config = dict(
    model='image classifier',
    dataset='stained colorectal tissue patches (NCT-CRC-HE-100K)',
    train_examples=45211,
    image_size=40,
    crop_scale_min=1,
    horizontal_flip=True,
    rotation_deg=5,
    targets=['tissue'],
    num_classes=9,
    arch='mlp',
    layers=10,
    norm='rmsnorm',
    norm_position='pre',
    activation='squared_relu',
    mlp_ratio=4,
    inner_norm=True,
    drop_path=0.1,
    width=384,
    label_smoothing=0.05,
    loss='cross_entropy',
    init='lecun_normal',
    residual_init='zero_last',
    optimizer='muon',
    muon_scale='original',
    lr=0.02,
    momentum=0.95,
    nesterov=True,
    orthogonalizer='newton_schulz_5',
    adamw_lr_other_params=0.0019,
    steps=35500,
    batch_size=128,
    epochs=100.5,
    lr_schedule='cosine',
    final_lr_fraction=0.05,
    warmup_steps=1060,
    weight_decay=0.02,
    adamw_weight_decay_other_params=0.05,
)
Rows from block 2 of a small image classifier, named by matrix and row number. Rows with one number belong to one neuron. Each number is 128 + 24 x the weight over its row's rms, rounded and kept within 0 to 255. All counts start at 0.
After each neuron's rows are labels from the 100 images, of 14976, where the neuron reaches its highest value: "strongest on" is what is common among them. Only what is clearly more common there than usual is listed. The data: stained colorectal tissue patches (NCT-CRC-HE-100K).
# fc1: MLP up (model.blocks.2.mlp.fc1.weight, 1536x384), inputs 0-191
# fc2: MLP down (model.blocks.2.mlp.fc2.weight, 384x1536, transposed), outputs 0-191

fc1.253 [147 134 151 192 127 112 127 122 148 142 159 136 147  82 115 122 134 132 145  99 121 124 138 130  93 162 154 100 121 109 132 193 135 114 100 137 153 126 114 142 115 152 110 112 102 123 148 160 123 122 101 136  98 121 106  82 119  82 146 149 100 133 169 137 112 148 131 115 143 117 147 119 158 147 122  77 145 115 117 106 124 136 154 102 163 146 153 129  96  99 103  99 137 143 152 111 167 104 122  95 138 141 127 127 133 116 134 171 108 162 107 122 164 167  97 101 110 120 117 117 120 132 118  88 159 125 105 142 126 117 146 106 129 133 132 111 142 159 176 127 162 103 151 125 112 122 102 132 118 116 135  83 130 140 135 156 156 159 100 143  95 138 131 132 125 121 120 143 132 119 115 134 124  95 101 138 123 118  84 180  79 150 145  85 128 138  74 145 147 115 116 120]
fc2.253 [106  95 149 127 146 128 164 110 156 120 114  96 113 143 125 152 145 140 135 166 155 105 126 128 106  95 116 112 128 140 127 130  75 132 139 141 148 168 131 116 144 101 116 169 127 143 113  81 144 143  99  92 114 111 170 125 124 130  93 132 170 130  77 135 120 134 145 162  87 156 125 124  89 133  85 127 108 130 141 155  97 141 119 163 166 133 117 174 203 151 130 119 150 188 103 101 184 139 129 125 155 113 103 125  83 124 116 121 144 106 169 110 143  85 101 120  85 124 128  90 160 141 123 150 126 167 122 130 160  97 146 114 133 142 152 120 141 140 125 143 131 121 125  96 147 130 148 113 119 139 105  83 138 138 144 114 122 131 123 150 141 167 139 178 153 128 123 150 128 123 107 130 142 130 187 144 158 162  80 101 129 126 141 106 147 142 144 137  97 107  68 132]
strongest on: tissue: adipose tissue

fc1.0 [ 94  81 134 164 166 116 102  97 131 158 148 131 163  91 124  78 116 102 115 148 132 117 130 163 110 101 148  71 131 120 108 133 115 163 120 131 133 187 165  83 144 152  94 151 125 118 144 148 145 130 118 120 102 124 160 117 118 136  85 152 119 103 139 134 110 112 151 100 122 122 110 107 181 122 148  95 115  96 123 171 132 135 135 140 123 143 127 122 110 151  98 165 139 140 134 104 129 148 149 116 142 169  67 147 121 191 134 137 144 128 122  88 108  76 110 123 140 134 128 128 117 171 137 115 141  80 122 118 132 113  98 173 157 143 101 107 127 135 175 148 155 171 152 176 144 130 123 104 155 117 137 104 180 128 172 101 138 148 117  89 123 103 140 121  79 135 124 136  98 148 157 142 112 133 149 127  72 116 126 121 112  94 154 133 132 104 138 154 135 148 127 107]
fc2.0 [ 90 120 136 127 143 119 119 139 106  83 134 127 143 124 124 135 152 122 140 123 130 159  75 103 126 147 103 154 131 107  53 123 116 105 109 140 111 154 126  96 109 187 127 123 118 119 139 139 156 148 115 134 143 103 146 139 133 130 143 100 124 135 116 124 102 101  70 178  60 157 129  96  90 110  98 116 158 150 112  69 141  98  58  72 158 102 117 130  90 158 182 109 127 159 141  95 124 135  85 125 134 136 131 118  73 129  89 140 140  99 120 149 141 141 149 155 109 139 111  87 108 108 130 145  98 172 107 113  91 109 121 187 112 120 128 132 145 149  92 139 136 120 111  81 126 164 146 128 132 139 124 121 107 151  68 146 122 139 137 149 119 125 140 110 147 113 129 184  91 128 110 162 125 165 119 162 136 122 144 114 147 146 141 118 107 159 123 111 135 102 149  80]
strongest on: tissue: normal colon mucosa

fc1.135 [149 100  83 110 162 118 167 171 134  84 160 157 121 172 171 139 141  92 122 131 117 104 137 125 173 164 147 114 124 119 106 125 109 166 150 156 120  89 111 115 124 133 144 121 159 116 150  95  91  75 138  77 189 116 136 144 108 131 118 100 170 105 151 118 108 136 106 158 133 128 165 147 153 145 129 106 145 137 141 114 123 141  85 109 190 139 134 144 115 145  86 113 108 116 122  91 109 150 106 125 115 110 101 214 139  81 146 132 160 112 155 117 124 133 114  87 116 111 123 127 165 132 123 113 179 117 108 119 125 124 115 119 120 116 124 126 173 152 150 153 131 116 147 126 117 132 122 111 117 136  92 108 157 141 120 133 134 168 118 123 140 153 135 155 141 151 115 135 185 118  89 110 148 147 138 122 129 157 110 106 113 138 101 159 124 131 132 152 157 111 113 135]
fc2.135 [120 141 127 136 159 132 137 168 158 139  88 122 143 117 130 146 150 168 144 139 150 136 120 136 103  43 137 140 129 129 148 141  79 165 146 107 141  81 114 122 108 135 114 129 115 140 134 134 139 135 119 151 119 114 104 103 144 140 172  88 125 110 116 117 187 131 120 133 121 143  93 136 109 132 154 111 157 153 100 127  99  83 127  92  84  91 104 101 132 109 123 123 129 135 116 159 152  70 137 162 156 157  97  95 108 144 140 144 128 164 111 159 116  98 149 115 129 108 140 103 150  94 103 124 144 128 134 111 130 146 109 149 147 127 146 139 129 163 130 101 117 129  92 122 135 111 126 135  75 147 135 137 113  83 140 155  90 132 142 149 117 117 120  74 172 156 100 108  32 134 142 156 154 136 122  96 134 104  99  77 139 154 117  93 102 139 163 134 150 101 166 141]
strongest on: tissue: cancer-associated stroma

fc1.168 [138 148 151 126 141 131 135 118 140 150 106 137 149 144 121 114 124 141 147 146 123 140 136 102 118 158 155 154  75 114 110 175 182 141  24 140 155 146 138 123 110 141 111 110 147  96 155  89 124 104 117 136 113 129  88 113  91 101 160 175  47 114 134 129 171 160  88 117 146 113 161 108 159  86 135  66 153  80 129 139 147 132 142 138  95 142 139 120 133  88  85 133 115 132 155 126 139 143 104 123 146 118 106 135 138 115 130 109 122 169 124 135  99 130 105  96 147  89 128 122 127  95 115 111 150 132 140 156 127 125 125 130 127 107 115  64 129 127 134 139 106 167 105 126 163 149 116 123  98 174 160 113 179 136 119 129 114 133 126 102  89 103 143 123 122 119 123 153 148 138 135 117 139  84 129 104 136 138 136 132  87 135 120 143 125 126  92 131 175 124 119 121]
fc2.168 [129 102  81 141 139  95 175 133 136 135 154 102 153 110 121 152 120 144  97 149 135 140  97 147 135  99 115 125 133 156 147  95  89 116 133 127 126 131 103 108 145 113 154 146 123 138 111 122 111 128  84 116 145 127 157 173 119 172  92 126 198 141  62 158 129 104 160 135 116 163  76 143  97 151 145 140  88 136 126 129 118 119 122 105 188 149  88 132 157 128 142 143 151 143 143 132 123 128 115 141 153 132 106 154 125  85  89 139 130 125 140 126 139  97 125 147 125 173 130 118 179 142 126 145 106 170 108 133 136 122 128 120 105 130 149 112 108 106 127 151 121 105 108 142 152 163 123 135 150 103 100 113 100 103 123 125 131 181 130 111 138 170 165 140 127 125  84  83 130 131  95 136  94 188 152 148 125 148  96 106 153 108 146 127  89 151 159 181  75 136 118 109]
strongest on: tissue: adipose tissue

fc1.568 [110  92 166 115 144 126  66 100 123 137 110 123 152 136 143 134 149 125 124 112 121 164 148 148 137 150 104 120 158 135  66 115 106 111 125 193 146 109 107 167 130 169 140 114  94 142 134 110 114 158 153 135 142  80 121 104 142 150 174 122 123 142 170 116 179 145 161 117 101 100 146  98 133 141 117 103 106 119 132 140 128 152 135 160 148 157 141 177 160  91 168 133 151 114 127 140 124 139 162 141 121 126 106 107 100 120 168 137 109 128 127 142 107 153 118 106 148 115 117 144  99 140 143 127 162 115 118 132  83 105 119 101 154 134 118 130  88 139 131 151 143 139 126 145 121  88 131 168 100 107 146 109 140 115 111 122 166 122 191 104 107 123 128 116 169 125 118 117 126 142 158 144 117 161 133 115 140 138 121 136 131 145 120 148 151 115  97 114 163 165 133 151]
fc2.568 [140 154  82 100 143 139 101 101 156 122 138 136 111 128 178 131  88 133 118 142  66 106 106 186 112  93 169 143 156 130 127 115 134 131 127 104 124 128 112 123 144 130 111 123 124  84 155 117 133  91 159 156 141 115 144 123  96 107 183 117 153 158 110 118 114 139 125 130 146 198  81 151 104 150 112 161 160 157 142  99 121 176 114  98  98 120 138 131 117 103 166 184 140 158 156 141 114 112  67 115  92 155 136 135 155 128 158  97 152 130 123 130 110 145 123 136 147 110 128 129 174 110 101 192 130 118 144 108  99 134 116 136 129 145 128 132 138 133 139 140 156 161  98 119 105 112 132 118  88 152 107 145 122  87 124 122 123 170 166 144 135 101 120 114 144 102 105 160 133  80 102 189 104 131 114 183  97 120 103 117 107 148  56 151 127 148 129  98 155 155 182 146]
strongest on: tissue: debris

fc1.643 [128 121 185 134 143 138 137 138 129 149 129 153 102 139 129 156 141 120  88 127 185 204 160 120 100 130 104 136 194 126 111 139  91 155 123 116 123 113 108 133 152 151 159 132 137 129 132 117 167 161 158 107 132 135 114  85 125 188  58 107 255 132 127 151 109 116 165 117 217 124 130 114 129 124 142 236 146 133 142 118 126 123 122 146 165 105 134 120 125 153 125 139 139 126 134 114 129 128 136 105 114 119 131 122 119 149 137 132 110 112 137 121 124 140 139 140 140 145 108 136 116 152 148 137 103  91 138 123 123 126 116 135 137 137 114 148 119 144 150 129 118 125 120 115 122 113 149 112 113 133 126 125 131 131 149 111 125 105 113 146 170  91 132 149 149 128 145 124 131 117 102 132  88 134 137 146 118 141 113 140 142 120 141 120 137 135 128 125 160 120 126 127]
fc2.643 [106  82 154 109 141  84 162 134 153 139 104 105 153 135 107 127 111 131 100 137  70 155 114 158 127  74 122 124  93 137 137 102 134 114 148 153 129 115 146 136 127 125 111 143 121 138 132 110  70 105 118 101 139 131 140 165 114 115 152 117   0 134 105 126 105  97 136 130  94 160 114 123 149 133 137 235 108 135 125 113 132 121 148 122 129 149  97 141 119  89 105 127 131 137 153 151 115 113 130 122 164 112 131 144 139  96 103 149 153 121 150 133 129 101 164 128 140 141 154 141 166 107 126 146 146 138  94 118 149 131 132 119  98 129 146 115 126 142 139 164 146 115 128 164 153 180 107 128 139 126  77 118 113  88 116 113 103 144 115 147  76 126 125 175 137 149 104 121 117 115 144 101 124 148 129 134 120 129 126 107 151  93 133 131  89 114 150 149 114 127 135 100]
strongest on: tissue: debris

fc1.712 [122 111 166 125 135 152 112 125 192 125 150 172 149 138 138  92 112 114 148  93 115 158 120 139 113 126 138 103 134 139  89 134 122 129 108 124 128 153  81 110  99  96 128 148 166 128 105 136 121 113 104 123 123  96 107 129 148 120 155 108 156 137 101  81 160 141  93 112 124 154 107 125 107 146 169 119  99 137 129  93 116 125 133  94  98 159  79 106 101 107 120 140 156 112 150 119 106 139 103 142 121 113 172  91 118 179 156 146 131 114 126 114 118 149  97  66 165 154  75 102 127 128 130 103 113  96  96 204 122 118 157 126  84 141 119 147 101 133  86 145 126 142  85 157  84 136 156 141 140  94 124 135 106 115  94 126 105 134 156 124 118  81 106 153  78 119 106 180 129 155 135 143 132 132 104 154 129 127 137 123 113 147 146  94 118 114 118 122 145 138 142 118]
fc2.712 [102 113 116 142 106 112 161 137 120 104 137 119 179 137 138 162 133 153 120  75 102 118 139 118 133  94 184 127 102 117 133 146 154 111 109 141 159 114 165 116 167 130  93 188 161 101 183 133 139 114 137 112 116 129 130  81 110 142 129  78 140 104 127 162 121 102 131 128 181 151 154 131 114 149 131 182 134 161 102 120  85 137 120 123 104 143 149 107 136 152 138 188 112 158 128 141  95 158 170 107  46 138 124 137 108 129 143 120 126 149 114 111 155 138 149 138 128 122 112 166 109  70 111  91 149 123 135  91 132 138 133 138 137 121  83 139 170 146 127 104 120 102 138 133 111 111 169 143 134 135 125 145 141 140 122 148  94 142 112 105 104 131 118 108 122 103 117 146  83 165 104 165 152 123  88 149  83  99 168 133 157 110 152 151 116 124 142 142 130  99 114 135]
strongest on: tissue: mucus; tissue: smooth muscle

fc1.390 [118 190 124 119 113 124  90  95 119 134 135  94 159  90  95 139 151 128 129 164 144 110 141 133 118 129 139 144  98 115 191 131 131 115 138 115 137  92 122 133 113 141 118 125 125 125 106 150 129 151 154 156 162 138 122 124 137 138 135 118 147 110 107 158 130 150 150 152 160 206 116 136 117  89 123 135 138 107 139 140 135 122 136  93 133 154 145 128 135 101 153 155 154 126 111 118 138 159 130 146 102 124 179 132 133 113 162 142  96 143  97 154 165  97 102 117 132 114  91 131 107 121  84 145 143 186 139 121 129 125 134 120 176 144 140 146 179 146 192 102 131 164 142 118 132 146 160 136 136 142 121 129 107 129 108 117 112 107 102 113 111 116 133 155 153 131 143 105 127 109 154  95 166 170 116 132  84 137  95 106  74 134 130 134  95 124 147 100 138  93 132 111]
fc2.390 [105 132 156 113 176 158 166  81 134 153 118 148 153 167 122 101 144 136 129 116 124 180 108 128 124 136 113 104 143 137 122 113  96  91 130 117  99 139 141 136 114 178 140 117 129 116 121 102  94 125 162  89 132 113 128 153 122 131  83 114 141 119 105 116 142 130 105 128  90 126 159  94 116 116 123 106 111 123 128 121  92 138 152 116 143 148  91 132  90 143 105 107 132 124 106 127  64  88 114  82 138 107 121  84 139  72 102  69 136  81 152 110 112 135 105 131 167 149 150  77 134 160 147 119 128 135 175 113 144 118 115 154  94 154 136 112 144 170 100  97 183 130  85 123 117 145 129  79 124 117 167 186 164 182 121 103 110 123  82 139 153 126 174 184 142 150 114 129 124 145 116 164 148 112  99 177 134 150 126 137 119 149 137 102 116 133 101 166 102 156 136 162]
strongest on: tissue: adipose tissue

fc1.314 [118 148 156  76 133 133 130 142 114  51 146 147 130 105 132 157 104 135 131 114 114 148 148 121 170 103 147 177  97 109 155 126 117 127 133 135 129 106 149 141 121 101 113  76 154 160  79 187 164 120 125 111 116 188 120 137 132 142 117  94 139 120 133 122 106 150 136 119 107 137  88 179  95 134 147 120  82 186 119 146 125  93 146 110 127 102 150 147 126 123 120 125 101 135 125 126 156 146  97 139 135 188 187 127 155 114 127 128  99 173 133 148 149  87 144 148  91 124 117 139 161 112 180 157 108  96 129 154 139 139 124 135 144 144 159 144 161 158  73 107 142 111 141 125 122 120 136  79 132 209 147 169  90 120 152 107 135 143 112 133 107 141 147 149 131 139  94 146 138 130 110 122 161 120 141 189  72 119 105 148  70 139 156 122  92 104 118 148 139 121 126 145]
fc2.314 [112  98 117  92  92 125 114 184  86 126 125 105 161  91 144 126 100  96 143 117 155 127 135  70 130 126 151 138 132 151  98 148 173 138  96 129 130 151 118 127 144 137 108 146 103  99 159 134  76 137 159 160 114 119 108 114 136 148 102 100 123 118 117  99 166 120 152  65 148 164 105 125 111 136 148 150  94 148 116 110 147 131 130 130 111 160 136 162 160 133 139 132 109 165 173 117 138 148 113 128 118 110 133 132 135 166 162 123 148 150 130 157  71 134 149  83 150 117  88 133 100 155 160 139 143 140 151 127  92 151 134 159 183 127 109 145 118 163 149 117 121 152 124 152 143 147  80 128 111 166 131  79 122 142 129 151 153 114 129 122 138 142 147 132 166 110  94 135  95 149 122 142 149 116 110 108 119 150 132 147 119 124  97 155 134 101 140  61 130 132 160 128]
strongest on: tissue: normal colon mucosa; tissue: mucus

fc1.7 [126 151 135 182 144 116 149 147 139 173 139 128 133 121 121 142 133 128 142 161 157 126 163 132 113 145 128 160  95  85  93 172 157 156  86 148 128 118 173 155 122 131 131 107 131 136 156 137 117  91 141 124 138 129  83  95 126 132 173 190  68 118 157 107 141 159 125 121 120 111 169  77 168 123 119  66 145  91 123 122 138 161 164  95 131 165 147 115 109 112 147 137 151 131 148 167 157 123 113 113 156 129 145 148 127 122 122 136 149 117 142 124 132 156 124 117 143 113 128 107 194 117 157 105 117  95 175 151 137 121 121 127 121 131 164  93 176 133 134 138 103 143 134 107 139 144  99 127  80 147 153 107 160 145 128 116 115 116 109  96 113 126 137 168 101 118 154 166 187 118 126 107 131 112 105 121 117 123 109 135 102 173  98 134 106 136  96 153 176 111 113  90]
fc2.7 [147  87 141 126 151 137 182 139 146 123 155 100 160 141 146 150 130 140 110 151 158 131 109 145 105  87 127 141 128 177 150  82  83 118 120 128 123 138  97 128 128 129 148 148 119 141  76 135 100 106 107 101 127  96 167 179 125 126  79  77 161 137  95 151 144 110 147 131 138 155  98 138 100 123 119 128  92 142 146 131 132  94  92 141 197 126 133 131 156 119 108 135 137 152 142 140 126 141 121 139 151 110 108 145 146  93 115 127 139 124 132 132 149 100 129 127 105 155 124 134 147 146 129 172 137 156 147 130 133 137 128 105 118  94 158 111  86 126 151 136 114 116 139 121 156 137 125 126 163  88 122 136 106 124 137 131 145 191 143 126 158 178 163 150 143 142 101 103  99 140  87 112 109 151 144 141 104 153  70 108 149 127 198 116  94 136 160 162 112  92 117 127]
strongest on: tissue: adipose tissue

fc1.495 [143 150 108 154 125 102 146 122 123 144 115 139 124 131 141 119 171 113  87 124 145 120  94 114 162 105 141 158 124 144 115 124 132 109  59 165 119  43 205 123 141 132 124 121 123 141 152 171 107 127 152 115 122 115 137 136 139 143  89 116 120 153 140 134  99 139 130 120 170 119 141 141 130 116 119 136 142 125 124 134 117  96 108 149  95 149 134 107 143 179 140 133 122  70 114 167 162 124 113 150  57 106 131 108 145 152 134 202 148 113 115 117 117 159 142 116 144 131  98 129 109 145 126 150 164 142 142 125 124 134 113 117 112 153 122 122 122  72 132  90 150 134 117 114 112 118  76 149 110 107 107 151 101 148 162 125 125  94 157 147 147 164 138  74 136 128 138 135 157 123 201 126 167 115 134 138 118 139 120 139 120 112 110 103 147  96 154 130 139 147 148 129]
fc2.495 [120 161  96 132 100 120 128  86 123 130 157 166 113 114 125  98 127 107 140 122 110 142 110  94 144 135 121 124 132 158 108 123 155  82 105 107  93 166 163 124 138 132 102 144  98 118 114 145 133 123 113 164 129 134 136 110 103 113 120 119 125 103 128 144 113 162 132 164 139 129 178  89 136 101 126 164 119 113 151 108 122 172 150 154 120  94 124 123 150 118 144 141 142 110  64 153 134 134 137 147 151 119 141 153  84 119 155  84 123 116 103 160 135 164  97 128 152 103 176 105 159 115 148 142 108 134 157 144 122 138 144 181  95 106 141 100 104 114 106 165 112  93 158 112 132 134 138 186  45 100 147  81 124 142  90 133 126 169 131 131 122 123 124  83 136 137  92 122 145 125  99 108 146 145 139 163 134 169 129 133 128 135 127 144 108 144 121 136  87 170 112 134]
strongest on: tissue: debris; tissue: mucus

fc1.71 [105 157 153 117 137 136 127 101  90 128 113  98 131  86 139 140 100 123 127 134 128 134 155 131 134 145 143 189 150  90 153  92 139 128 110 114 155 120 161 103 131 114 183 112 137 169  94 133 142 108 137 140 105  94 153 146 100 109 145 137 158 121 160  97 125 163 134 170 127 123 142 150 137 105  69 153 137 143 102 105 113 147 120  93  94 111  99  79 123 157 106 147  95  54 125 132 130  80 139 109 115 145 137 137 137  97 134 133 140 128 102 136 127 126 128 177 130 100 133 158 139  79 135 116 177  97 131 101 129  96 102 138 154 129 125 156 155 123 155 130 119  99 143 117  96 135 142 129 112 122 122 103 141 118  91 104 111 149 120 147 143 141 117 128 145 128 130 131 146 162 136 144  86 138 147 180 133 123 144 158 104 118 152 108 135 145 130 146 114 142 130 120]
fc2.71 [125 124 134 127 108 127 156 145 149  99 164 109 123 144 130 127 101 135 187 114 132 130 111 102 153 130 139 132 191 143 121 144 123 111 180 147 110 171 147 117 113 149 104 137 103 100 186 107 170 135 121 115  87 113  93 140 131 112 138 123 106 142  76 153 123 115 131  86 113 108 133 139 124 114 119 120  92 107 119 114  98 100 117 133 131 110 146 158 129 103  98  97 144 158 146 106  99 136 107 150 105  92  91 120 142 115  99 136 113 142 120 138 148 135 128 148  83 128 171  98 131  89 108 154 122 108 140 115 149 111 169 135 111 134  86 109 127 129  86 148 118 134 131 145 134  88 120  63 119 101 126 130 123 168 148 121 153 147 163  69 133 145 149  92 156 104 107 123 124  77 138  93 137 124 180 119 131 113 153  79 130 119 133 180 130 182 115 136 126 145  80 116]
strongest on: tissue: normal colon mucosa

fc1.659 [122 111 117 164 122 113 140 171 119 170 113  92 134 181 140 132 144 117 127 134 129 120  91 129 126 152 113 135 180 159 150 134 131 138 118  86  81 120  97 149 163 154 124 116 137 115 123 205 144 107  91 146 129 102 138 147 136 103  84 134 136 138 120 140  65 131 166 150 133 111 142  90 129 125 164 100 114 167 137 141 116 161  84 143 181 167 121 140 103 132 158 152 121 134 128 124 136 134 129 138 117 118 100 133 141 155 136 104  93 161 119 102 147 115 109 164 134 124 147  86 157 139 137 134 147 128 109 141 158 130 113 159 127 130 120 143 128  87 122 161 136 122 120 129 112 125  91 121 171  94 156 127 155 151 100 171 125 133  84  77  94  77 106 114  80  88 147 148 139  96 140 116  93 116 125  97 102 118 131 135 104 127 121 102  77  95 118 138 128 131  82 122]
fc2.659 [149 128 157  89 159 115 169 139 103 122 149 150 120 149  95 111 106 131 116 153  99 162 133 133 129 169 102 116 121 156 115 146 150 144 122  86 155 124 110 119 125 116 117 101 184 128 165 120  96 101 131  86 149 163  80 163 130 118 146 139 114 125  71 127 138  95  98 130  84 134 175 160 112 120 108 113 125 139 116 136 111  71 103 147 137 123 124 165 176  88 145 162 144 159  76 123 135 169 111  97 145  98 150 108  87 119 102 132 110  67 177 124 108 143  85 133 115 115 112 162  97 138 141 123 163 131 135 110 115  98 154 103 184 114  93 113 127 110 134  89 113  90 102 127 139 130 155 113 127 126 121 118 106 112 118 157 151 108 134  97 127 155 162 123 126  95 117 119 114 142  86 120  95 151 139 118 123 110 167 150 132  89 124 137  88 153 130 147 114 131 125 106]
strongest on: tissue: cancer-associated stroma

fc1.244 [102 134  97 186 115 119  96 133  91 173 110 108 155 103 141 128 130 130 111 125 125  99  53 153 118 122 130 121 116 102 133 121 123 162 130 125 114  98 155 112  88 140 118 139 140 118 124 137 156 141 146 157 138 120 120 131 134  94 136 142  76 138 147 109 146 145 125 101 114  98 169 109 150 137 141  96 157 101 140 132 122  92 136 117 143 121 160 136 118 155 144 167 130 149 114 151 104 167 133  88 140 134 137 119 109 171 132 140 137 126 133  97 141 102 131 169 138 115 101 135 110 126 130 144 143 168 124 111 139 144 123 118  62 129 125 131 138 140  97 162 117 122 102 139  66  89 138 135 145 119 138 145 102 141 100 138 125 134 115 112 110 143 135 128 114 103 121 107 136  96 108  69 160 139 123 145 131 111 175 108 129 126 140 119 166 146 156 112 153 124 126 109]
fc2.244 [186 155  95 130 138 101 130 141  94  88  96 131 107 128 128 156  88  86 114 131 114 169 100 138 122  59 128  90 145 122 114 105 146  79 140 137  98  92  96 133 107 135 179 104  99 124 163 104 154 132 140 127 118 150 141 175 133 154 121 138 116 100 127 123 115 132 149 120 142  98 147 164 111 124 170 127 126 150 108 132 133 174 111 163  97 118 119 120 140 140  99  94  98 123 144  94 154 132 143 152 122  69  88 126 153 123 134 125 145 118 136 149  94 119 105 151 118 112 158 135 152  80 106  70 151  99 121 108 131 131 143 117 108 132 132 110 140  88 153 113 146 146 105 145 147 148 114 121  97  99 125 142 120 142 119 136 147 125 158  89 146  87 156  97 118 115 127 148 142 128 134 155  75 152  48 157 115 127 163  79 146 137 119 153 138 140 114 167 146 146 100 160]
strongest on: tissue: normal colon mucosa

fc1.566 [109 124 142 150 136  94 140 109 135 163 137  85 124 110 104 124 129 101 118 159 125  94 139 168  99 114 139 124 109 119  62  99 100 131 115 127 119 147 184 129 152 152  98 128 124 161 121 147 122  91 127 119 119 185 175 119 148 116 138 127 158 148 117 180 120 116 124 148 139 144 129 120 142 119 146  87  99 134 134  85 122 146 115  93 134 161  87  92 137 112 113 114 110 132 125 102 154 100 125 108 113 121 139 152 141 142 108 116 112  89 142 137 153 147 187 131 110 130 151 103 170 108 168 127 125 129  89 114 138 120 138 178  83 133 146 106 100 120 139 117 167 136 132 164 149 153 119 121 136 146 108 108  90 155 158 130  65 119 147 119 124 146 158 130 126 105 114 140 134 127  75 107 136 105 124 148  97 160 150 124 112  94 114 162 126 134 147 176 157 146 153 124]
fc2.566 [104 148 129 110 117 132 160 132 132 104 113 123  94 125 152 132  96 162 131 130  81 177 185 133 115 134 130 118 137 144 151 112 149 123  78  76 130 120 148 143 131 153 122 147 182 130 161 140 109 118 117 166 119 139  91  88 142 136 130 104 161 134 143 152 117 135 138 120 116 167 146  94  94 128 142 125 123 159 144 129 125 129 108 122 143  88 133 111  80  85  84 125 114 142 105 115 147 106 134  82 145 129 104 129 118 161 103 104 109 118 146 150  91 140 112 146 150 152 143 112 114 174 114 101 107 125 115 161 153 144 157 129 145 134 117 127 130 147 107 115 134  70  94 121 116 114 110 141  88 132 162 121 152 115 124 112 106 162 116 137 116 111 147 140 157 150 100 147  99 134 200  84 139 132 135  60 164  96  90 147 127 148 101 131  99 133 134 154 136  96 147 145]
strongest on: tissue: cancer-associated stroma; tissue: debris

fc1.447 [127 135 153 125 117 137 120 122  78  63 111  93 117 111 118 109 120 133 154 121  98 105 144 120 140 183 111 106 116 105 145 132 111 121 170 104 120 143 137 114 114  81 139 143 116 127 140 129 155 108 157 127  99 122 125 116  92 132 143 108 139  97 191 126 126 127 139 138 121 114  83 169 108 118 121 118 166 104 102 146 134  79 119 127 130 149 148 101 111 111 127 122 145 125 131 119 148 119 120 112 110  99 172 145 135 135 130 149 109 134 115 109 155  85 107 106 133 130 129 116 109 109 161 141 169 117 155 142 136 129 124 134 191 123 115 148 155 128 128 158 127 134 121 142 124 109 149 132 136 118 145 112 178 144 126 130 146 144 132 143 135 131 113 131  92 168  99 102 104 127 148  56 113 113 101 164 109 128 147 121  78 151 128 112 106 141 148 100 108 109 147 125]
fc2.447 [131 105 124  99 131 125 144 144 137 170 170 136 143 132  92 139 129 136 154 158 136  95 154 148  99 134 143  79 145  73 117 157 161 110 164 130 128 128 113 127 129 203  68 113 110 134  97 115  92 152 127 131 147 129 160 132 107 101 143 140 146 158 100 150 143 149 115  84 132 141 115 111 100 136 123 143 123 129 117  90 132 165 117 162 139 119 108 146 133  98  99 116 109 136 138 151 123 107 102 156 154 110 104 140 134 117 105 138 142 135 151 148 119 101 126 107  98 139 136 117 129 134 152 111  73 144 139 108 137 131  95 128  54 124  99 112 143 127 171 132 124 125 144 131  90 136 106 149 127 110 122 119  70 125 138 118 120  89 170 125 103 129 125 109 132  72 118 142 150 124  95 198 124 152 148 131 128 139 148 153 139 132 134 140 129 129 124 143 145 136 107 162]
strongest on: tissue: mucus

fc1.127 [ 95 153 137 131 114 100 136  72  68 114 143 128 154 124 127 134 118 157 167  87 145 169 134 110  91 128 117 123 127 110  95 141 157 141  83  81 144 114 111 168 123 166 107 123 129 123  95 105 117 164 133 138 146 127 127 129 103 167 100 162 135 113 111 111 124 146 132 109 148 116 110 119 110 136 110 134  74  91 148 105 104  88 157 157 102 116 103  85 114 107 123 158  99 138 131 143 134 154 113 119 123 109 109 114 143 129 126 144 180 150 138 172 134 132 107  87 111 138 125 153 126 182 141 134 117 122 147 156 151 153 151 139 129 114 159 139  89 121 140 139 119 134  84  77 134 105 131 131  85 106 125 119 120 111 170 143 147 178 163 120 153 167  36 125 159 113 124 116  96 135 128 124 179 134 123 113 171 100  87 115 136 105  70 130 141  93 109 139 141 154 167 102]
fc2.127 [ 97  92 125 121  94  62 110 125 151 144 117 109 135 141  76 112 149 103  81 115  95 113  73 111 130 117 128  94 100 134 118 128 163 147 125 149 131 120 171  96 127  92 125 151 176 117 125 140 153  98 158 137 113 131 128 121  79 147 105 108 143 188 159 120 165 152 145 156 132 108 120  97 161 105 115 111 155 130 144 150 120 112 123 147  90 143 173 103 124 102 104  70 136 105 111 151 121 133 123 177 115 139  82 161  72 125 106 130 108 144  93  82 143 129 135 143 118 111 128 132 139 111 114 131 150 109 112 144 146 126  88 130 133 144 148 130 137  91 128 132 125 179 146 114 130 129 143 155 128 136 117 135 104 161 163 137  81 132 101 122 170 144 123 114 140 141 130 107 140 147 106 132 110 137 149 152  78 144 124 101  95 143 112 132 131 107 112  56 122 158 107 188]
strongest on: tissue: cancer-associated stroma; tissue: lymphocytes